python train.py --train_examples=26041 --encoder_depths=[10] --encoder_stem="single" --encoder_widths=[384] --text_encoder_norm="rmsnorm" --text_encoder_fused_qkv=true --text_encoder_parallel_block=false --momentum=0.95 --orthogonalizer="newton_schulz_5" --warmup_steps=40 --adamw_weight_decay_other_params=0.05
Rows from block 3 of the text encoder, named by matrix and row number. Rows with one number belong to one attention dimension. Each number is 128 + 32 x the weight over its row's rms, rounded and kept within 0 to 255. All counts start at 0. Numbers have three digits each. After the name is the row's rms in percent of the matrix's.
# q: attention query, key and value (stacked) (text_encoder.blocks.3.attn.qkv.weight, 960x320, the q third), inputs 0-159
# k: attention query, key and value (stacked) (text_encoder.blocks.3.attn.qkv.weight, 960x320, the k third), inputs 0-159
q.178 097:149166101095096113103154138070133126112150080102130125121136172158111121091157144061129117131096135153177147155169069164102090117082061120126085151155127118086115138223138127126092202112198130160173069134174128064209146090115162119109198149152089201122118124188161094139141122098145128115127178106070077136140062135132127122161143098124101156177142148159125105147097179114134142134097062198152122184152126141159130073135173113139114104098120166111140151186145130092133128088108115
k.178 101:166166215110155145128052130133134137134172080155063130158126127182176127125204075102108117090135149088110132128087158055105145120152094080167096171125176114100192144114090164136152110135094161141074094168117123187143119122179119173097165117134130064112140170123122094111166115109176142121134145166130105066113196184176155103154181130152085117115134188133123081133171093132153136110102112080160174139058133105122132178142136173143113138145128121175139183073087080187094150158051159
q.179 100:130148153120109133170155062166144155122142130125128074094122111125156167120114136199163080133075157108081154145113128163124106197196098164131087138097119144099121121127141044122096136117158112131103110134161180125057097112096149191184108114111109185190132069140044181108132143101157169121143093157105152124127148138146150126166187121131148163140132112068153113148134097154136104090132060120127172142099113120109130087123161119144154135131106160101141097089062149142144148143217155
k.179 101:138159121076146120054072137097118108169122092085122128092123166147101181124104138131091209137129110131135150139122183108143166126152066111182128101154161140195127171152172160139125222058128127103059127154089095158100148120118125108155139142094131071128120142163090171095196144099092163184143066136125176161123055122148113148141110091176150111173076176139132089104081081119172140137165157078125131135085203187148157146159125124072080148117156125119093147137139126160073191127139117
q.180 099:136122138057137161117115088126117143165075096128170119146124134119126093085116094132160153130122155147063123064177166131106132107124105093101181159152109101090142151116189099102106128151124119127098152110120114072134126147178145145107143119159121211100102122194114164139179111084115142137078117218080066049152175123102139148115110126147088160114113115143140150108082158147099120124090166145125137073135118141144132090142125112149092121143159117146180154071145079129022141137135102
k.180 098:098154176107071155110128164139166168115122112140107130103133073080117135129165104143125167110077061172127166158084112106104147128139123134106145108107144105098160174093096152176118121116131173109093108179071122096136103128121115122090173107114117065117129192117114114119146132124118206158125194127092204110132102095116194133132141187127146160110149190088112072108153123111150155102136132143164089176064112117180100116109168151137119081067047167144109116080162121142117126186112146
q.181 099:102111097164140047190086109142079153094047093116135131079083142133159108179123083149167164135100148174119096175185209148054139126125145126105162133139067165094014093094073076148166112080094074099107121139127130138142133121164073081144127132109084156166146150160127162098134142112154163140156160112137157103141117101194121198121095161142118158156131127175108148083162110128159143111110161117155117166124161086126127134099093135173122157113165179133204137100195172113109159099149081
k.181 096:077150156138130124112211124098170163143152079125140107079128142125126149146103167097135130148110194138128231118136131093087116097149140128115163051132170153165084092152175110106110093058140097160122122137158138091209087125141171099107122105133095121142135123107142138152127095167128127162124149113142181191152123121095148101129145123116171142118160103173164067159148133110153124106158101118234124080137104157120126092124096132136143090186137165099113191104083161169103120165093102
q.182 105:151101177145141152153146097123158138065181115117126131068151161121101132125124131095146160085106134127049147082113116187086164080170116122085167042120139088083125085157173116118162134131101122141194063182073161155191160110159133160061117091147088115157139105103094151120086119111116118186121154083119120150143098105108156171191159125174153135188144116057095107157176088169148121135223149175108103045170137113119104144138082102104109164103174130141152115136087139124107066122153185
k.182 103:152126117126141089113128107132140098154114010129169084083098176087138128095159133119135162116151146144130167142175107103147111178123115077076190134124113114111140100140111108107159149136145160144157127128072126095146112160099185135147126129125075122130161141100084148103120156123127160138076178117074180157186136115116085063128098120125180111124127158113131203094123175221129121080123143156129173093167136142162108089093142161133159130192147112170134111134174116138101119097074123
q.183 110:135140111136159161173177095170106144146059104120136075142204137147121102111098105085102114146096110147128137111178113150168069163109112114071095147127125113151145160142152221221092116155117095131147130161127117117144131103089102232128103171118087219096158088074170127175169131143119096191082085190189127110165119098154148080135116097132133119134148152119136144123145074116097149132083136140140074147139141132157135115132125130142130133149114104094161120164136076123181104107110094
k.183 098:119092161104156119091139214107144099112143112148213182186127157071146144169110128159069170106106091136085095149132061132158098170108140103166058141107172144093119075177117129128100165134136120093183127161129150150131137107121152158147113100101097111078104127148162167125119152201147155113109132089102078118140115115162121163129117104148122161128112085110149118116152110135138102066155119121117113114080110145159098076126120217119117145099170112127134118155107139112098124094094124
q.184 096:121181126140116113119123121133142073150112127153092104119064107158128135146111136094118118136142157137060110176156098174091138076129087084110135179146113128170104105110108152131152173196136146160104149140146097188134097155175163100139141128168137132182117118102150166133124107090138184144157201120168118122172087095118129096091224144115101099097098124160089167081128099135127151164122112148120122171093149077174146081103133141092104175100126146096108154141058118105135116101139151
k.184 094:098174149156092103127080080137129140147161138161121104134097119106109117143144132165185051111187120122152148077125155065194054164149165158191077149118141167127112102113162110150153118108138112114118173126089143169158190100126135162150107123119157092131128115161079127138134105072176184125141115109136094101155126133126167128168123078157199065163138181090120109174093062129168100080097112149073140091128072135138128140107074133134144142148121106075124082122150136117144137135104126
q.185 099:138113106097200114075179088107099143060124165144120140115131096105085119205143151126102170073132111125082132089122115129150144123186145071176046097097178075188114121137119129169126178165138138185070159130125110158152185145169127127173132128162121130097113142143082107091092173187113074095123142109104094096191145171115135136180127137115162181109116178130143106107141109113138139140150140160132130100147140149147180158166134122158079205097170124110126141143139178084108107113130098
k.185 098:091101104110154107136194064150123135149122055109107073162096107129137096110138122154131170090084166138128125159120124114096112117131178092121109118163101161108123114102165120146113155125097066142118154157173074113119165123101143129170175179117190104133124146121111176214071161182134141100175097132184138125106113155129100136100095131161137105064113120122081094160111169089136129094077098116139131133081140070136136123187126104158151154124110136147141096077108095107120114071157146
q.186 108:121124128138117142151133165131114093092130100052119110162136074134134119144157161156140143136153173105142150143178101189081166126078137163101129128130106137123145150139116132118164168137102113105174087082116163068139070101091089180188066056140077089157132159185214137085191059112110091103139109145159130126133062171137133061122104160117184193132148099162098151157161111084105160117143167144077117131098154138136133107121096082140169138078106114136166084106120151068115173103155116
k.186 104:106145106141166157155085108181060157133155141075144129145112114135110139100117150175122098156102117141113151126144139126120167097139111178070122115108152105129123131144138194126128137138126092184128122081077104159186097197138123123140174141132115140131109131119119079086131129121121160129153066129099159175093160057169134157106073162127122085090129134109083096189161101126090135092119165168187120189145106120093130113139142106064079191160095089189029153147120103162129124140163135
q.187 095:121131136120140113127063135148181122151079103107063078107169051102121102132084081139120136136143131112088152134161070163146140090176172146090108119134146094079078105127175142139177125105103153065202188099160111125111104146095122168119127136138154103113163148161070151122156106140130103152173145096161144082140109129190117122159213169122151176110150123153138123115112136126140107167134136121098161113132125088126112133082132183146170126104165151233121166058198156149137069118174075
k.187 096:104129198099153094192084135123119169087136067144145138128107124098128130096139122167197143164161117108111082181135114127152141138149066154059183107143135178123154127123095127131093117157116132128132115083145117117175120081132102135127157150100218146132116120117097102159164088135132167049129134091041119100094115158098089099144104115070147118173102150139127166132106179188171123149207087133173128109117159122121083112095129100165142018128116129135178096080099110167190107123140143
q.188 099:118102114138124073147118171128118133145182094137095147047105099131135092146103104112117097152140120105155159111141125111145176099099103107107142118107135174172099146078096083170110175121132134089165087120176126093137146135179186101145086117110168129087141118148094170132129194151142182148126135134111146138068146166127197105147107093125143130109069125145186099115106108101082122133105086177122196093100093111130137118116147059173196107096095094105136183130117093124103132167104092
k.188 096:141115121093127132122123152141167093134111110101213198138133162126183142091140150081053101129110146175130119089182180139176133096177175178105135155152103118158121134088159099074168153123185141084134101113093150143135163109135100088119111157096047137085137188120101105124099106095126158100111130171091151133155105086105114105120130144176109094090136148143193101135157106070180192143079146178147059130164183144141112118094168153120092115189196138123136145137070112167052163144157144
q.189 101:145171122162109114135118090169146043138156150108119161122157141072112184149116117137181174152106148118149124100064078150116114128140166104168165143072167138110159105102151162123191173070142110096092086119146156093148160157130112156101080152140144192175123125102126152146143129085150160153135123104134120088100088098172110125168141129108089110120129093101125147112118131131157129130153161158175151087126105148115122205082162097081140138124076137083114143144041118138213164123182115
k.189 095:092102138106123157072093166063136136137168136044088095137153149033134120144115148169187168133121124117122147126179156080131142134121138148143108185150133129132156108174094163124104149157098166115094130112149110119132127085128119149126151120103128131174169181071183123137066139094138139064087064072160140154117143168112056143088150097095166037148142129147116124123113094103047142158129092151144117101121171070136185135103106161153117154103154114084117108154118129120196079109181185
q.190 099:088103090087138108106116054086078138162082113103098105148093176107210128125072146159140204142128101139087152088118160090085050176095144141138081171133094118172065156120131114097122114198113163129086090113108132124137146160125146125086117103080118126144092176132150106112175075098169114135131109094161097074185184084123107169121044129129116176140092114103145134165194091118111102148074101135135162104133088182110139152126114109134100182153087129132158122164128115153143124139151124
k.190 099:126096164124112112098141131157137153111163164117085132109136167050122081165097082177131161119162123109117105108152153191136108128151075123113120160105141078090106165148114124182058163140143098085113109150159131042152105144087077167096071175106135159104115127131129063098081129132120173113144058183112133155129054181103155131092157040124050179156074102131112075098110159123106130153165085063114144141093143152131074112105137088148138163154098106092129150143127103115144142104142105
q.191 100:161149069105093110195121115170078102112134161176086137112106093212106167124088128163124138133121152110178106122157141110127114173170162130096156125161125080118102119133133156123122110092151147104163120071128127110129145112080129169112148140159113167126207122093151157127145088067114103161103075126134144080178140183179131142172175183140108106097185131071155110142165146095167127110149081129161067113070176123122152135117105106153121152168105120126134110065096104103145143078163136
k.191 102:163155169095114183154146158153073102127108172170073088038111054180100093117156130114174113144104116059079102135064163096140176075096121117082130124154146126115146143157117144119159124113119126137086137180081106180151124130130164131095106135112123139099085173122062117155060163144079086117094097145130099101102127124242148147174128095123152132119163169175084101152094116108125145161094144129158102132207100079110168147196141137128106114123095145141169061073097074093141223165081122
q.192 103:106120134092133168135169176119124148146169135040057191132137105136107149108174125099207107131119202158134094122150148169135159157121124145180137085160132082159094088127121120124158129099096104134108129119159091121101137170174122147111110118094197145096117088089141180083127136133163150145149130141124150112098074081047197088134130178163117159108132087148119175114044090061139086167148141114141131102142182199144134118160110211074160175113117172097079117168144152154120119135126147
k.192 106:140102145078182100198137099193073120048131128108094098080120092086135117126093165140133110131142142134110162159111117132129103093158165130090136103155128092060145167075150118148110159177180155169113122124143085159122196119121091104151146216131177094091126161179158150160163141146125082150159108092123151125167137115132159107119150135105143047101154088112117173049104200099123154132076147129090116144189109118134089079090115166111147134194168155093155160133113157094147163148138072
q.193 102:126093143107128096071173144079169144104114100107135112118180141103133116115142134172107126126187180099143128116139150166156116136134111186099100129152045105086135182211100138174124128099092085093104217111139162153130088123151184124128147155060113137128094089089084105164115159106126108098097127139120103127112101114151059143120173145104136127133111200150084151092146123122136134077170065166158087113096137122090144099194151086189163127177131117175156122089180157162115137210138136
k.193 110:135089100114141202150175127127139132128103166112123134116145205111147105115095128189138179118165076143155086114121106180118161143094158177142129178129205109119127208138196217176117123136103127141166105146183099135127122114132139146139158066149135098081090154077140111090088117089086138093146156112094110159107159097155106120036132122117091121150128133084188156114129147128128213088148132124096139115112082076082154120136133113140169109120137164173151148085101119160171120124121119
q.194 101:101082111112133066077136067165125159089186118138142148111131075135146123109100148169097136148126095090108176158095161124103098149159157155198156160159085132121123169075159142133151121155109145098052134140147173121192126160086115117077133175129088187123099102124131161153094145129106093066163108099127163171168088079127123090127082116184173104203101106123096098092104102117094153144093206140191086152155100126184128160127167169156113137151150001111159090133091132176096135089155125
k.194 100:121122119089067105098193126119147158138122106091152140135117131134103098078114107157100143111155119140139126168194140153082176169134174189113076156124151095157178175141104128149120119065141124095133103057097162127124108174131138131128142132135168148127108125150132154232118123097135173111168124143119138174140113126056135110079121159150129082113169160114124108097220114149146149135122125083140139172133068116136143138109080114137099126135211123139078165095121123086117184113118159
q.195 099:129127125080184171150096182117159076128125136081103153131131155071089136133077142095173108099147113114112092127117124057114099139135134109068128176127147128120128131114143109164100118176193076155162148132111149171151129142158095180142064082120117103136116159145097167121152132107076082125175154076069112094146067132132084180184177116177109117196111155161126122165176177117096125198115106114070166164112116063088180111181145124111146143175078194101165159148128113105162129093119133
k.195 093:101087096163163186146132088102139142158127094132118156134153143088168107118096126147178159127153105094149141062106153058165072110095111151131163182053061100132117125123125124087131138121170136180144104128049060154148079154103160147112166113143131111056120083096156174136114119143097142113140110143140138162100126109098107100155161121180126110127147095057146197175126179045170124172134095105109049163098085121158076144136164066108145094194161161121099141151152131160117094095107142
q.196 106:143165146144093114107166164123119117090151080068156121131095079161130132089180146154152067108116203122106162082230127109097089168162162098109076147114108132130167155123163056072151048118059126183124172080078125046120170127114135149155135139120149142099082160156115119157135158114142150123094118157118117152109080123141113092143089113182167167147082093138130106161167168111135162096179117133147129071120137085129107103170103135062108132190096127135089173137124105111130118071105155
k.196 102:131162121100161045094150114162124155102124117068151183169058125155125098165118157132160178128142128165161100141166143077139102138164195133127133139089151138093152161145110153171137107157166085141144175085135185127146162110146089169094123131143078152155153137124152151123141114135119169131097135159140123105057152141084155095205125113104109171095069146172123129131071195123154116096138131132107144122109134131106106176129134155073178091100185121099147101111116125072146175151164154
q.197 096:118073125167116079133118078103122152145090130104078108099138162168075117121156145118144174128131187122096167120116137119145130136150139177072114101097160152139103119126104145147129116126102171146116105189092141144125187111103152101152137173166062178133114159133133150119153104129090128148075069071108133153094193128104131107175150151178113180165121120147171113123126080148184126127129098146113068096157215097150099109128176105182109101114145166205118114143135125085084113056148202
k.197 104:114123066102154125079145092126149133109129120113148124157102143141160091128124137193112137153120088189132118127069128055140194114142159091162113075113149100141119086140089144108151163142126175134096135132088174101164197102162088119233057181214160179077119162065160130183168071121156143117188090082080128151144173098143086046130132100090079162081153166120085088148124163103081120191100128151107175161142149077124162161156120099144162119176120172114134126097154147118157173086131154
q.198 103:151113114121192142086114137145164118146121112170095171092158176177122109128109069196115062115116096147094102123049104119104201147146101115124059165081099062157162181144090155096099134079106131181139112169144137105124148166084187130147151162087168124089144127139180118147122110089127155180117111101078097104090088127134106159122104186198066115118146146070072087101183183173172130147160163106124103119127190132105117127118134105106141202093170130071090082115127120127124099122074095
k.198 103:019098193146127096165152143139141145150175176117126072153170149155180116123116189178082095120137132090135140145147121132138139110120058130134201165091073179077201147131080107123175072157176151095185182118103118138124178051180085101124104080142117163144138101098127141075103157147103143122103123120126132148092147135105086119107162204076136116180107156167062145199136174143100133118101129123096101155158146101157169142160139135087104087151130118127110126121119138163158120174095053
q.199 097:110185137146144123122102150156190077118148114095147186149103103166182150170101163123090133162113134100156131113076093079154119150155155170109136118121160154142152082098129148099087117103150077189152148146139115129087154191142107129093121104111114148165114185158166197154150136096082110151154141121157107161105139094170050141122137168169120157123093175125146135108140086137145115167116079113108142068102078139140186189053134078138131124118061157170146108108133113168123182120147114
k.199 100:118117087094182130094109101097153130130157099181190157180156171145107140179094107128153074171157176137158149128067119095153182093155148108091119128145116173121104095158143179093173102106171139073120128136132131062145183163104217147053105140097135164123155095112127126153085091132166127099084131102098109206109142153111163090121126114154113112181116142127182078153108108115137085149141204064126176165164123145123152135202079123109106150101098122099150115177107139114136124104202139
q.200 093:100126155099055134094162026113093078078166100099136133118103117199160158161104170183134088110179154147104179144158109142114089124090165159093081120146158112125158096128130087105135171130094099112176080120107081118189130166110095138162163133185143157134134169156096185136075121156137128169120085079173107123105150109087194129184158168153146120098168136135102124140135163096161112118151176103050105081152131130123127096162157076115153142112165150101167189156118049136133113109075111
k.200 096:149117111135111094125108107173075129087145164111147120177140179092059148072116208108116086128132123105116151167187123124147197133127073104127173114118153122138107161121090136149133084169154097132097194077191134091106114147164128110157145095107130089081117137108162176131139099137118127124130190104084197166146092152117101172151150152145105139130154146112145131075154118120121114143100142139153106109086169158133060100146114149100164156073052143153091084171124199090097096120153142
q.201 099:121067123113139107072146138135139105107158094130115137115175149012175066095059164119095059091146148146129142105108186180090183120103173128129102135079160127117103117134110102138077149139200144066145160084126089139160076144131147122070155127078148140123143080115086128118134152121131138146097065159133095150142152158128090150075181116109122131112126141128101128113094097099101093189145146143101134152144154119095131081163131149123130134106123144112195100052090103141159080184078182
k.201 099:056128089137169145212083178136165135142116113109131052132131119122098149048106079153090113166144193124106103128099101133129127131081154191141141178107095235134101111100127112125143163108116125126123145174166114125088124094152171101100171069163181130090105089115153044095104165108066155178128137164145153114118182172111127114088152127110133169153089136154183153099083104133079177088116192097117080075118132167139105116215115126099104120120084109070116148117095125153123147148128105
q.202 100:096090093155114128125163152112187115067094126102154176121105175115166108090126122142185171155128178099181099103124148113178104079186088081082105146081131150054122118099092120154165131192080107133205096128133124172148141128141111068131107139189159153077088148045156169145164118103108055143117161130127098102183071101082149120098157108136108176100128166135103135130106110170084128091139140162122153137086152122181127123155115172124100166072119160145063180085108161113127077138144133
k.202 095:132089124122112140168133119144109090098155113069081075123056116150088147159115155140104133119078096083127132159135163106103167110196142145170171109141123131105129124172126135086113109118183135175174129119091112144143105089117168096107158089134178127110145083137094155157153153120164126092103166127132162151139172109164107117108119133179151089080164175101106135150091073106192117136117114125121062059104113062157129154083069140196111125139141104097137084095154088134140079083125082
q.203 093:141135157151154104134067158060120104154106092137138159153140152089148145127129140149164122131065184121121106095161130126115179134118151126147153094091125128107243055133123143060144129173080124073150048132130181143139157111109130168112155126073178132095105151158135105197124105122127093147153113111161114131117132148135108138137169092118099164105135143155153121190156138134132087124119151155106150114156182150117116131183168152134096087168163125144094102132166135121144117193060140
k.203 095:083112127117126126163149057143153090089129150117119062124166115131154128141082117070083178082193078103106109103193109123146191125102060098072106146157143155131167163119151137124160079137168148099134139139142100101153126164120170139131096079155145085158192090166109101126140131118139116137122156111117180137090212168086127143142092089115137097164236174138166125122140150119130158094071147071189160155130167000124060165141126130103109147093096123090196085126096149107100132128134160
q.204 099:178158178098142104126130168152111099135151142180076062115137110118124170080136173120082168106110118096151129145162112049113117094115095171116134120164149151143128146100143167088165196054096151105124154074108125085146176061135083242156136079117159191072160124144126167167126151113165081188154104065112088060095157178132103107126164101099109107093161157067083134103108127177095171139071163156130147095132134099108156167109130138094104102152130167134119097135124144111137112123081153
k.204 097:119096166132149115129126121142114139078111099167074189121131175238168135132182143118089113080122138120135106151097189087096201105097102146123192114061173134120082150123130141111155103100113111147184172146108152175133092117164108159125127180147114141162129114087143087103129119125131121117083104123101111113131139065131138178149136137132107108098088172162144147186155106169202092159115125091147083177112100123074126149036177138076200161132118154097110115177177134154155055110142105
q.205 104:115118104134144132103131088074155099140121120147141093171072146151150152099121092089141123093122160074129101133137154067160135159067114095103153124134144142126161101151122172127064147179133166116088104154131145108127137079142134161102133142094111170086162140122060117153102147165116107110187129146103097144120083212124142118104141112101055091095170136137132043039101172137121123099042161118116172181187136155160146114126133159116214121112163097118162107080113084124104142127137116
k.205 104:129151146105106156074135069123138105096122155193152145174120137053075087133109091170146122126122111119095124118135179105154152129150073108154126097173147157143156087079104155162150112055103115102135112191147121122162142127087125137108184129079116114110155155101158128096104113085125079145128121097116030086139158156101147116144112125127124135163178150156124095098124121111140190158148116111106114114146121139112134100135113179127103101101101144125167156137123073124163145087091062
q.206 100:110139138097065143113104101109127066102103141180149134124120136095165112167160115124152119145122128140123146138156123127192097097141126064142153173107177093090130112107144124162151065090077118136098077115113108088083170129139056153123111191118125106060090122134117121112175116062195119134109098197145114168083147177123132090129136107112145164157105158111115139128126102167153136112114138143139093161133111196142096137118149100174116155150095128147088091105155160233127075151104086
k.206 097:142107187093102144128161117141213132102126116130101164084207134140112104141163105116122136086135080144101150122175170177165126151117129105123130125208095087116057086142157181134095072114179136168088112132092137176082122070128113124131107105109150155094111145148062191084106152159173111086174152086072126099117112160103058139146146143129132160090099181111086154157122117089145176109166132114092124119174188086041126162150108143128084142149125174118177152074101168137139160135108099
q.207 097:074123131149164113183154174158144113134190103055171111193107154127082121152157119129159145119158129133149125143131108125144128182137119086143118134116131126143162075162100131109112134127105135179130127171142095166095106137104138118100135089147120098115095179135156149154143207141143064149130155089108130176136112175114104114160084202135138161161068153155163114176092095114099149189128090117064165197114111132144102128150163162127156116136114167187115125100137089136165164054145122
k.207 107:151160067081119120150124128109134142139123153126115124161080148145118177057082193065143138113120139139079135095118092106129203099119114165116135085190164058119106135125152145110186152114086099132144162116150103106080177171073160131165127112163113121146112127147089154144151134121157110084157114075128075090103168180136147133124116126144190165145126133068086141144157135086159126118171132076178086139144129166137124105199153171131131140139148169155194151149083154117135188197183122
q.208 099:177125151147128116167134146117197155118128160103153143143059120171125134179138076119094121144100127148112146098183062106113121149082135133131164062080086138108157073158087077103149155121166177155164145129136105154131094075136123135170115102122179110138065133171200153128145112094149123125139108129216126098189190134201125075102124166150145115160174138155118105088113127095121137178105105157158121050135091082148130117086146167208166121144132131084155108138156076150135174148170142
k.208 099:139092108091090119056202133094087168125128124154188214191104136163156112117101117121142123114085135145128082155106141171196088094144136083156112120100112157118100125131149185120151145117140074105128170064135150156107142095070100103079108093074102143128148182136113098150197137141129134030097166135150222142128080134129184178158164166099118167134114137126143172147210146099084090064111106146140084123167122136129145095123080151131069111110130107153143125136122103079109151140111127
q.209 096:121125054116083162126190107121051158130141118149187145109153126081115119099176141095106111114145161110163163170124078179120138187137102079161100222152137150106103046114136080151078134136156070096085128156133167119159138104117160168093057071173182119114140124179102130154137118079094106128142116146082153080131151133108179120148156079062140109160135165179117117149165136152140132025147171093148121137152116114160184144177119169144175134161122087124176164150103104138146128133097139
k.209 093:104089145158090107122116101120102133120158130127157070125178126116137124124145153127089137143200156113113097097140114054118082160098104112208166143099129145196151189092124109111105100108184068173088160159129121137155149166112166139131125117174171134058135074137116107085099103087071099131098117133126117163130109179169120156091129097044147168099137139093126087115139169136143122121149164112109171142199143161123138119103077146128053138165102187137140120074162167145117136131145109
q.210 103:110124119119115133178145140138179123151153168117135106137126200171116162073182124140107087138157094109054063102201133136172164129115190108128105123079136130095164166100124094173163128107199119086163108148032098148126111107116186121077105141121158093173164103130157079166204106116083095138112161128161131165110081134114146087160130048130109108115154152177103131115122109122169142179080145144084168165124092129120112088165088136112072115133167112119144158126108148083111115151108121
k.210 100:147124116127131101094124106074134106115101160136108146176144162095097110116117126133084127184083151150106122075116184099179050132135142097162080142160113112128139078112134155179080101125100099126185159172130176161113105110101131098129137140123097107147082122140137067190130134047097139111168128109082104131095142102083123100119175133120080187164094092107147119134135078104104073098089065162175096114110133138144172164118138161142154124160093147118170169099177087108159067115170108
q.211 103:172159138114175160062185079107095171145054153116074195143127171177153135116121157161122073130062098120115167124125169144112094127095106155166125148152137088090132111050097083106184101069188111114126178123122140138159087111117047108079123187089170146162117155142123115162131148142133171110117074104106131170145159151140102159090121169096080116105152155138178143144166099176107118114166090180114140176155140171191082136147124125085091131138114192176159152175075159139096104150128160
k.211 105:076128123163053175095100134146166100172084115138176133059151071127123150167086150097158106109200053187139170109141120124112128148109109117098096134194096062147139098126106151136103113084121134167164072092146112064088108111150156073101127154095117148131153174102154149111145164142140073117123136071126148164133102143130133129099144138136117124088113055116137128149151188198109067142153145122090165107178142131078149169067105130103134184194113186096052113108154128077129134106129167
q.212 095:171136139123152062155125108176112079158144158143110107086167083148142100087185127167210148112122180122091137162137168125151118059119163141065129184194148081150158130188119071149073124137121169094119117153174216123139111135147135154144102122112072180059080134182113132127070132174146192124182132090132117134115136089151141076187129081074133126056109140079120122090109155104146136106085084159131064122135150144083150107086205121056103120183125081153172102080092127104110142141073143
k.212 098:132170111164102139129142153136161142144170158121128096154109151127125153114094148128125134102149130136147076112211202176147116132109111094123147105030131141131175115145127131200135147064217077137161164138157127167142140152166147146189121079133112134116152143155108154116175089123183164190128114161106073097124136093137146153055124130174127186096185125177145211187112202161161117075141108177193125140152146121157101092163135156112123137100185124102098129142143091130116102146138127
q.213 099:080068138091104124165117121106094096119161044145071066133116116123077139145139162102124110144091172097150168178167116096102120158084163179183136161156075123117096132105111131137096094108121161152105197170129139105161160177125128096102097193139176108079141139122117120147138111136013135153190146094094127172102079114084081124170133128180182165183096116110179116167107097152087142166177105117131142132153111174196160161132149110133128128167129140073181126167132105213118148096131077
k.213 099:071181103153144083124106091073174126092142188115178150156181118095079155111145146157102105104201142099154160166135105111077116166173142152110123111162067141097105123129125051060186118137135117168144124136110107122154165178188157140125133137174099121123094121148108112114130170173179128129153100071139107147115140142101077154148111090113115194146159057157156148070163119132134200088105111145131101150107124145142170161127140156082087115101133203175132114113076088146147105083142126
q.214 101:202193167140095123150122090201097219158179103172146079098069141122131099067113158150201074133128124055105141149157127133152131189101117091120114108156111108154141076090153166079093152092076123101125140161175143124171107073115108089137108076096127092094122101132125073164119158148157102092111132141122139095186144121161079141192143191114103142128115104106163106132155167104153149100124124154147134128148132155183100149098108144131142159136101107150172146198081131092098144131119196
k.214 102:087130108145082132130119118123141125169154200127039081102101186169196077109218121104110093116085112142120097107088125092141131078126132080154094116125142176118130108088129129124084154100135087146141119102160199165161150147118116093168104125125138048103123128164207143153083157141142119152094161127128093127160085085131134086115092133186164104076199081086184113152121177040153115146107111133147140126166108144137100175163160116117128132108132197109167167096081117094133110144123163
q.215 102:110128181003146115138127135146145131105081092066066180107130143077091133139118106121147096109127067090151129091109165158177100096122077093152163110104179150186141132069124117146118122161172101129100152108105140113103138137140139061151103138149126178113137096121123084118084120092110058093141067168102118106181110076121144109051123184157118164106123112101127130130116141114107112113114133140096133122171109096103115113114120136148122191151132157126100145194120122146151142113159106
k.215 099:125137142070117124106062148137103128158110158122182134090191146208126162102146162159130152118184090092110154153119106111164168096117142141124164160171122149149105138135086139132132112105124100173144173213148151129106071149109162121119130127184161126196126173127115122137105140147105203142129134167137108156090089177190185126096125136155110121114131080093147118113092087179167124155054100089192113111105100133140080192130149103153111170096120062151153128078088142127117153153105146
q.216 099:097088145122130103130125108099092140121134110104079104107166105088140097122137206137059054141120131097183091136096156161125115153119095126139136096149127110130193114143156112106109137102177102122128112147139196147142109164179099118142115093187139125111087171109096130172147142190152184059162158141138112141078138119183064090144100180148088123140199147090172092108120056150174128199103121079137113157136088122077105161141138188086047107129086166145184120122210123125145138131115148
k.216 103:156135098111067182146118081151145110170132106136141088124145133124129075121127127139065083141124146099139163090158175144135063146156126129130074082166102171123144115150083115121136184130122107140125151179148084074126117130077093145096119134164129154107103113156156168129062118139145190158127095136125119173145130129148139140140145135115100138153170125139102152183166120180117145135152131148079125165184128180134119130091131169123119106176134043116095120147119097082190093092072056
q.217 105:159116115107228079151112184114118151133143126159110170116120178126107109138170081094160165096137143161098104147160129143104138066127162138142152110138117149088126135161085119132130120134160047126147112113174173072035145105112102141111133113093161146153151180097167123110150216112180096202122100122138120103152116164158125163146122063184165160121117155186140113111112100147142115116173075174062149172078110137166112123185133137175104153104116067151141114167128095186157105133099124
k.217 109:117101152146113111101116095115173101114106107126127098098156141148116130109178152120107165095140106140075096214110138195191093116140103123175103123111127135113103183163179154115139146187148121093098099120075129146170125169149142065141166121143191130135159143067117142149156145091148140112149150155136125079119142048178081207167144130140160158097134087129155145126149049084141169118117136123149099160143177161152118132142126102071140127142044154138137138141088151143104063157153147
q.218 102:119201185159126116143149087131116156089107120164167137180137137092088226174185171125103132117099169130111155100132133142099130110095137141060106119141163104163170126173118103193158204119156152158099124096140103151138156189131142130115135092087136182155169110163065125190133088104141147185132188108145144046072068073059097092139093148120124117129142136125188131139154110092119181151172113140119115106080171139168140118128109149091170120109176116170114134157161104157143127110084050
k.218 102:095071136085125164106101138082129112124119136118137107186092138113088146103059191119099102152140129166099087103218162210064149137107078106174183076169150100111140141132155081164139098130115085084155164156181139149090110140098140146120142150119076158078065136120089132165112170102141095149137119114161053156105151183111054085177104138112103135172168173078125089143076152102095168100144095145159128087135155121112118070103102083151125102091103107142179178132164198068157123090131176
q.219 105:109167126108089132146126141115082100164110154084147135092123055066150122134122177139243142142083171097140160088125123128137098144101120118127098161055123141113123137145152156150119127144165125142163102128127085098120092159163158155134097133124148123113141159077123152141124147212110135101102094069062133076236127127195130131118071169129067114081144118117113156138099102126140175136136158188060160152105194098165187158181089111116137159130103149149082154162122142144159095156130154
k.219 104:117158173128137131129162137129186117125088124127094138124113118159107132180087137114082119178142140127146155151107126099193148097104159161116144111129117108143185076096157165086152103096137166102121089110094109079117151096078117123067147116120076151142108153111076143102038105144095105130180187193180111074147094150100072073126102108138143090098138135147151190079133120140133117085189143100135132187119106098107095118114116071134184108159118144090157101100111117126082057131125137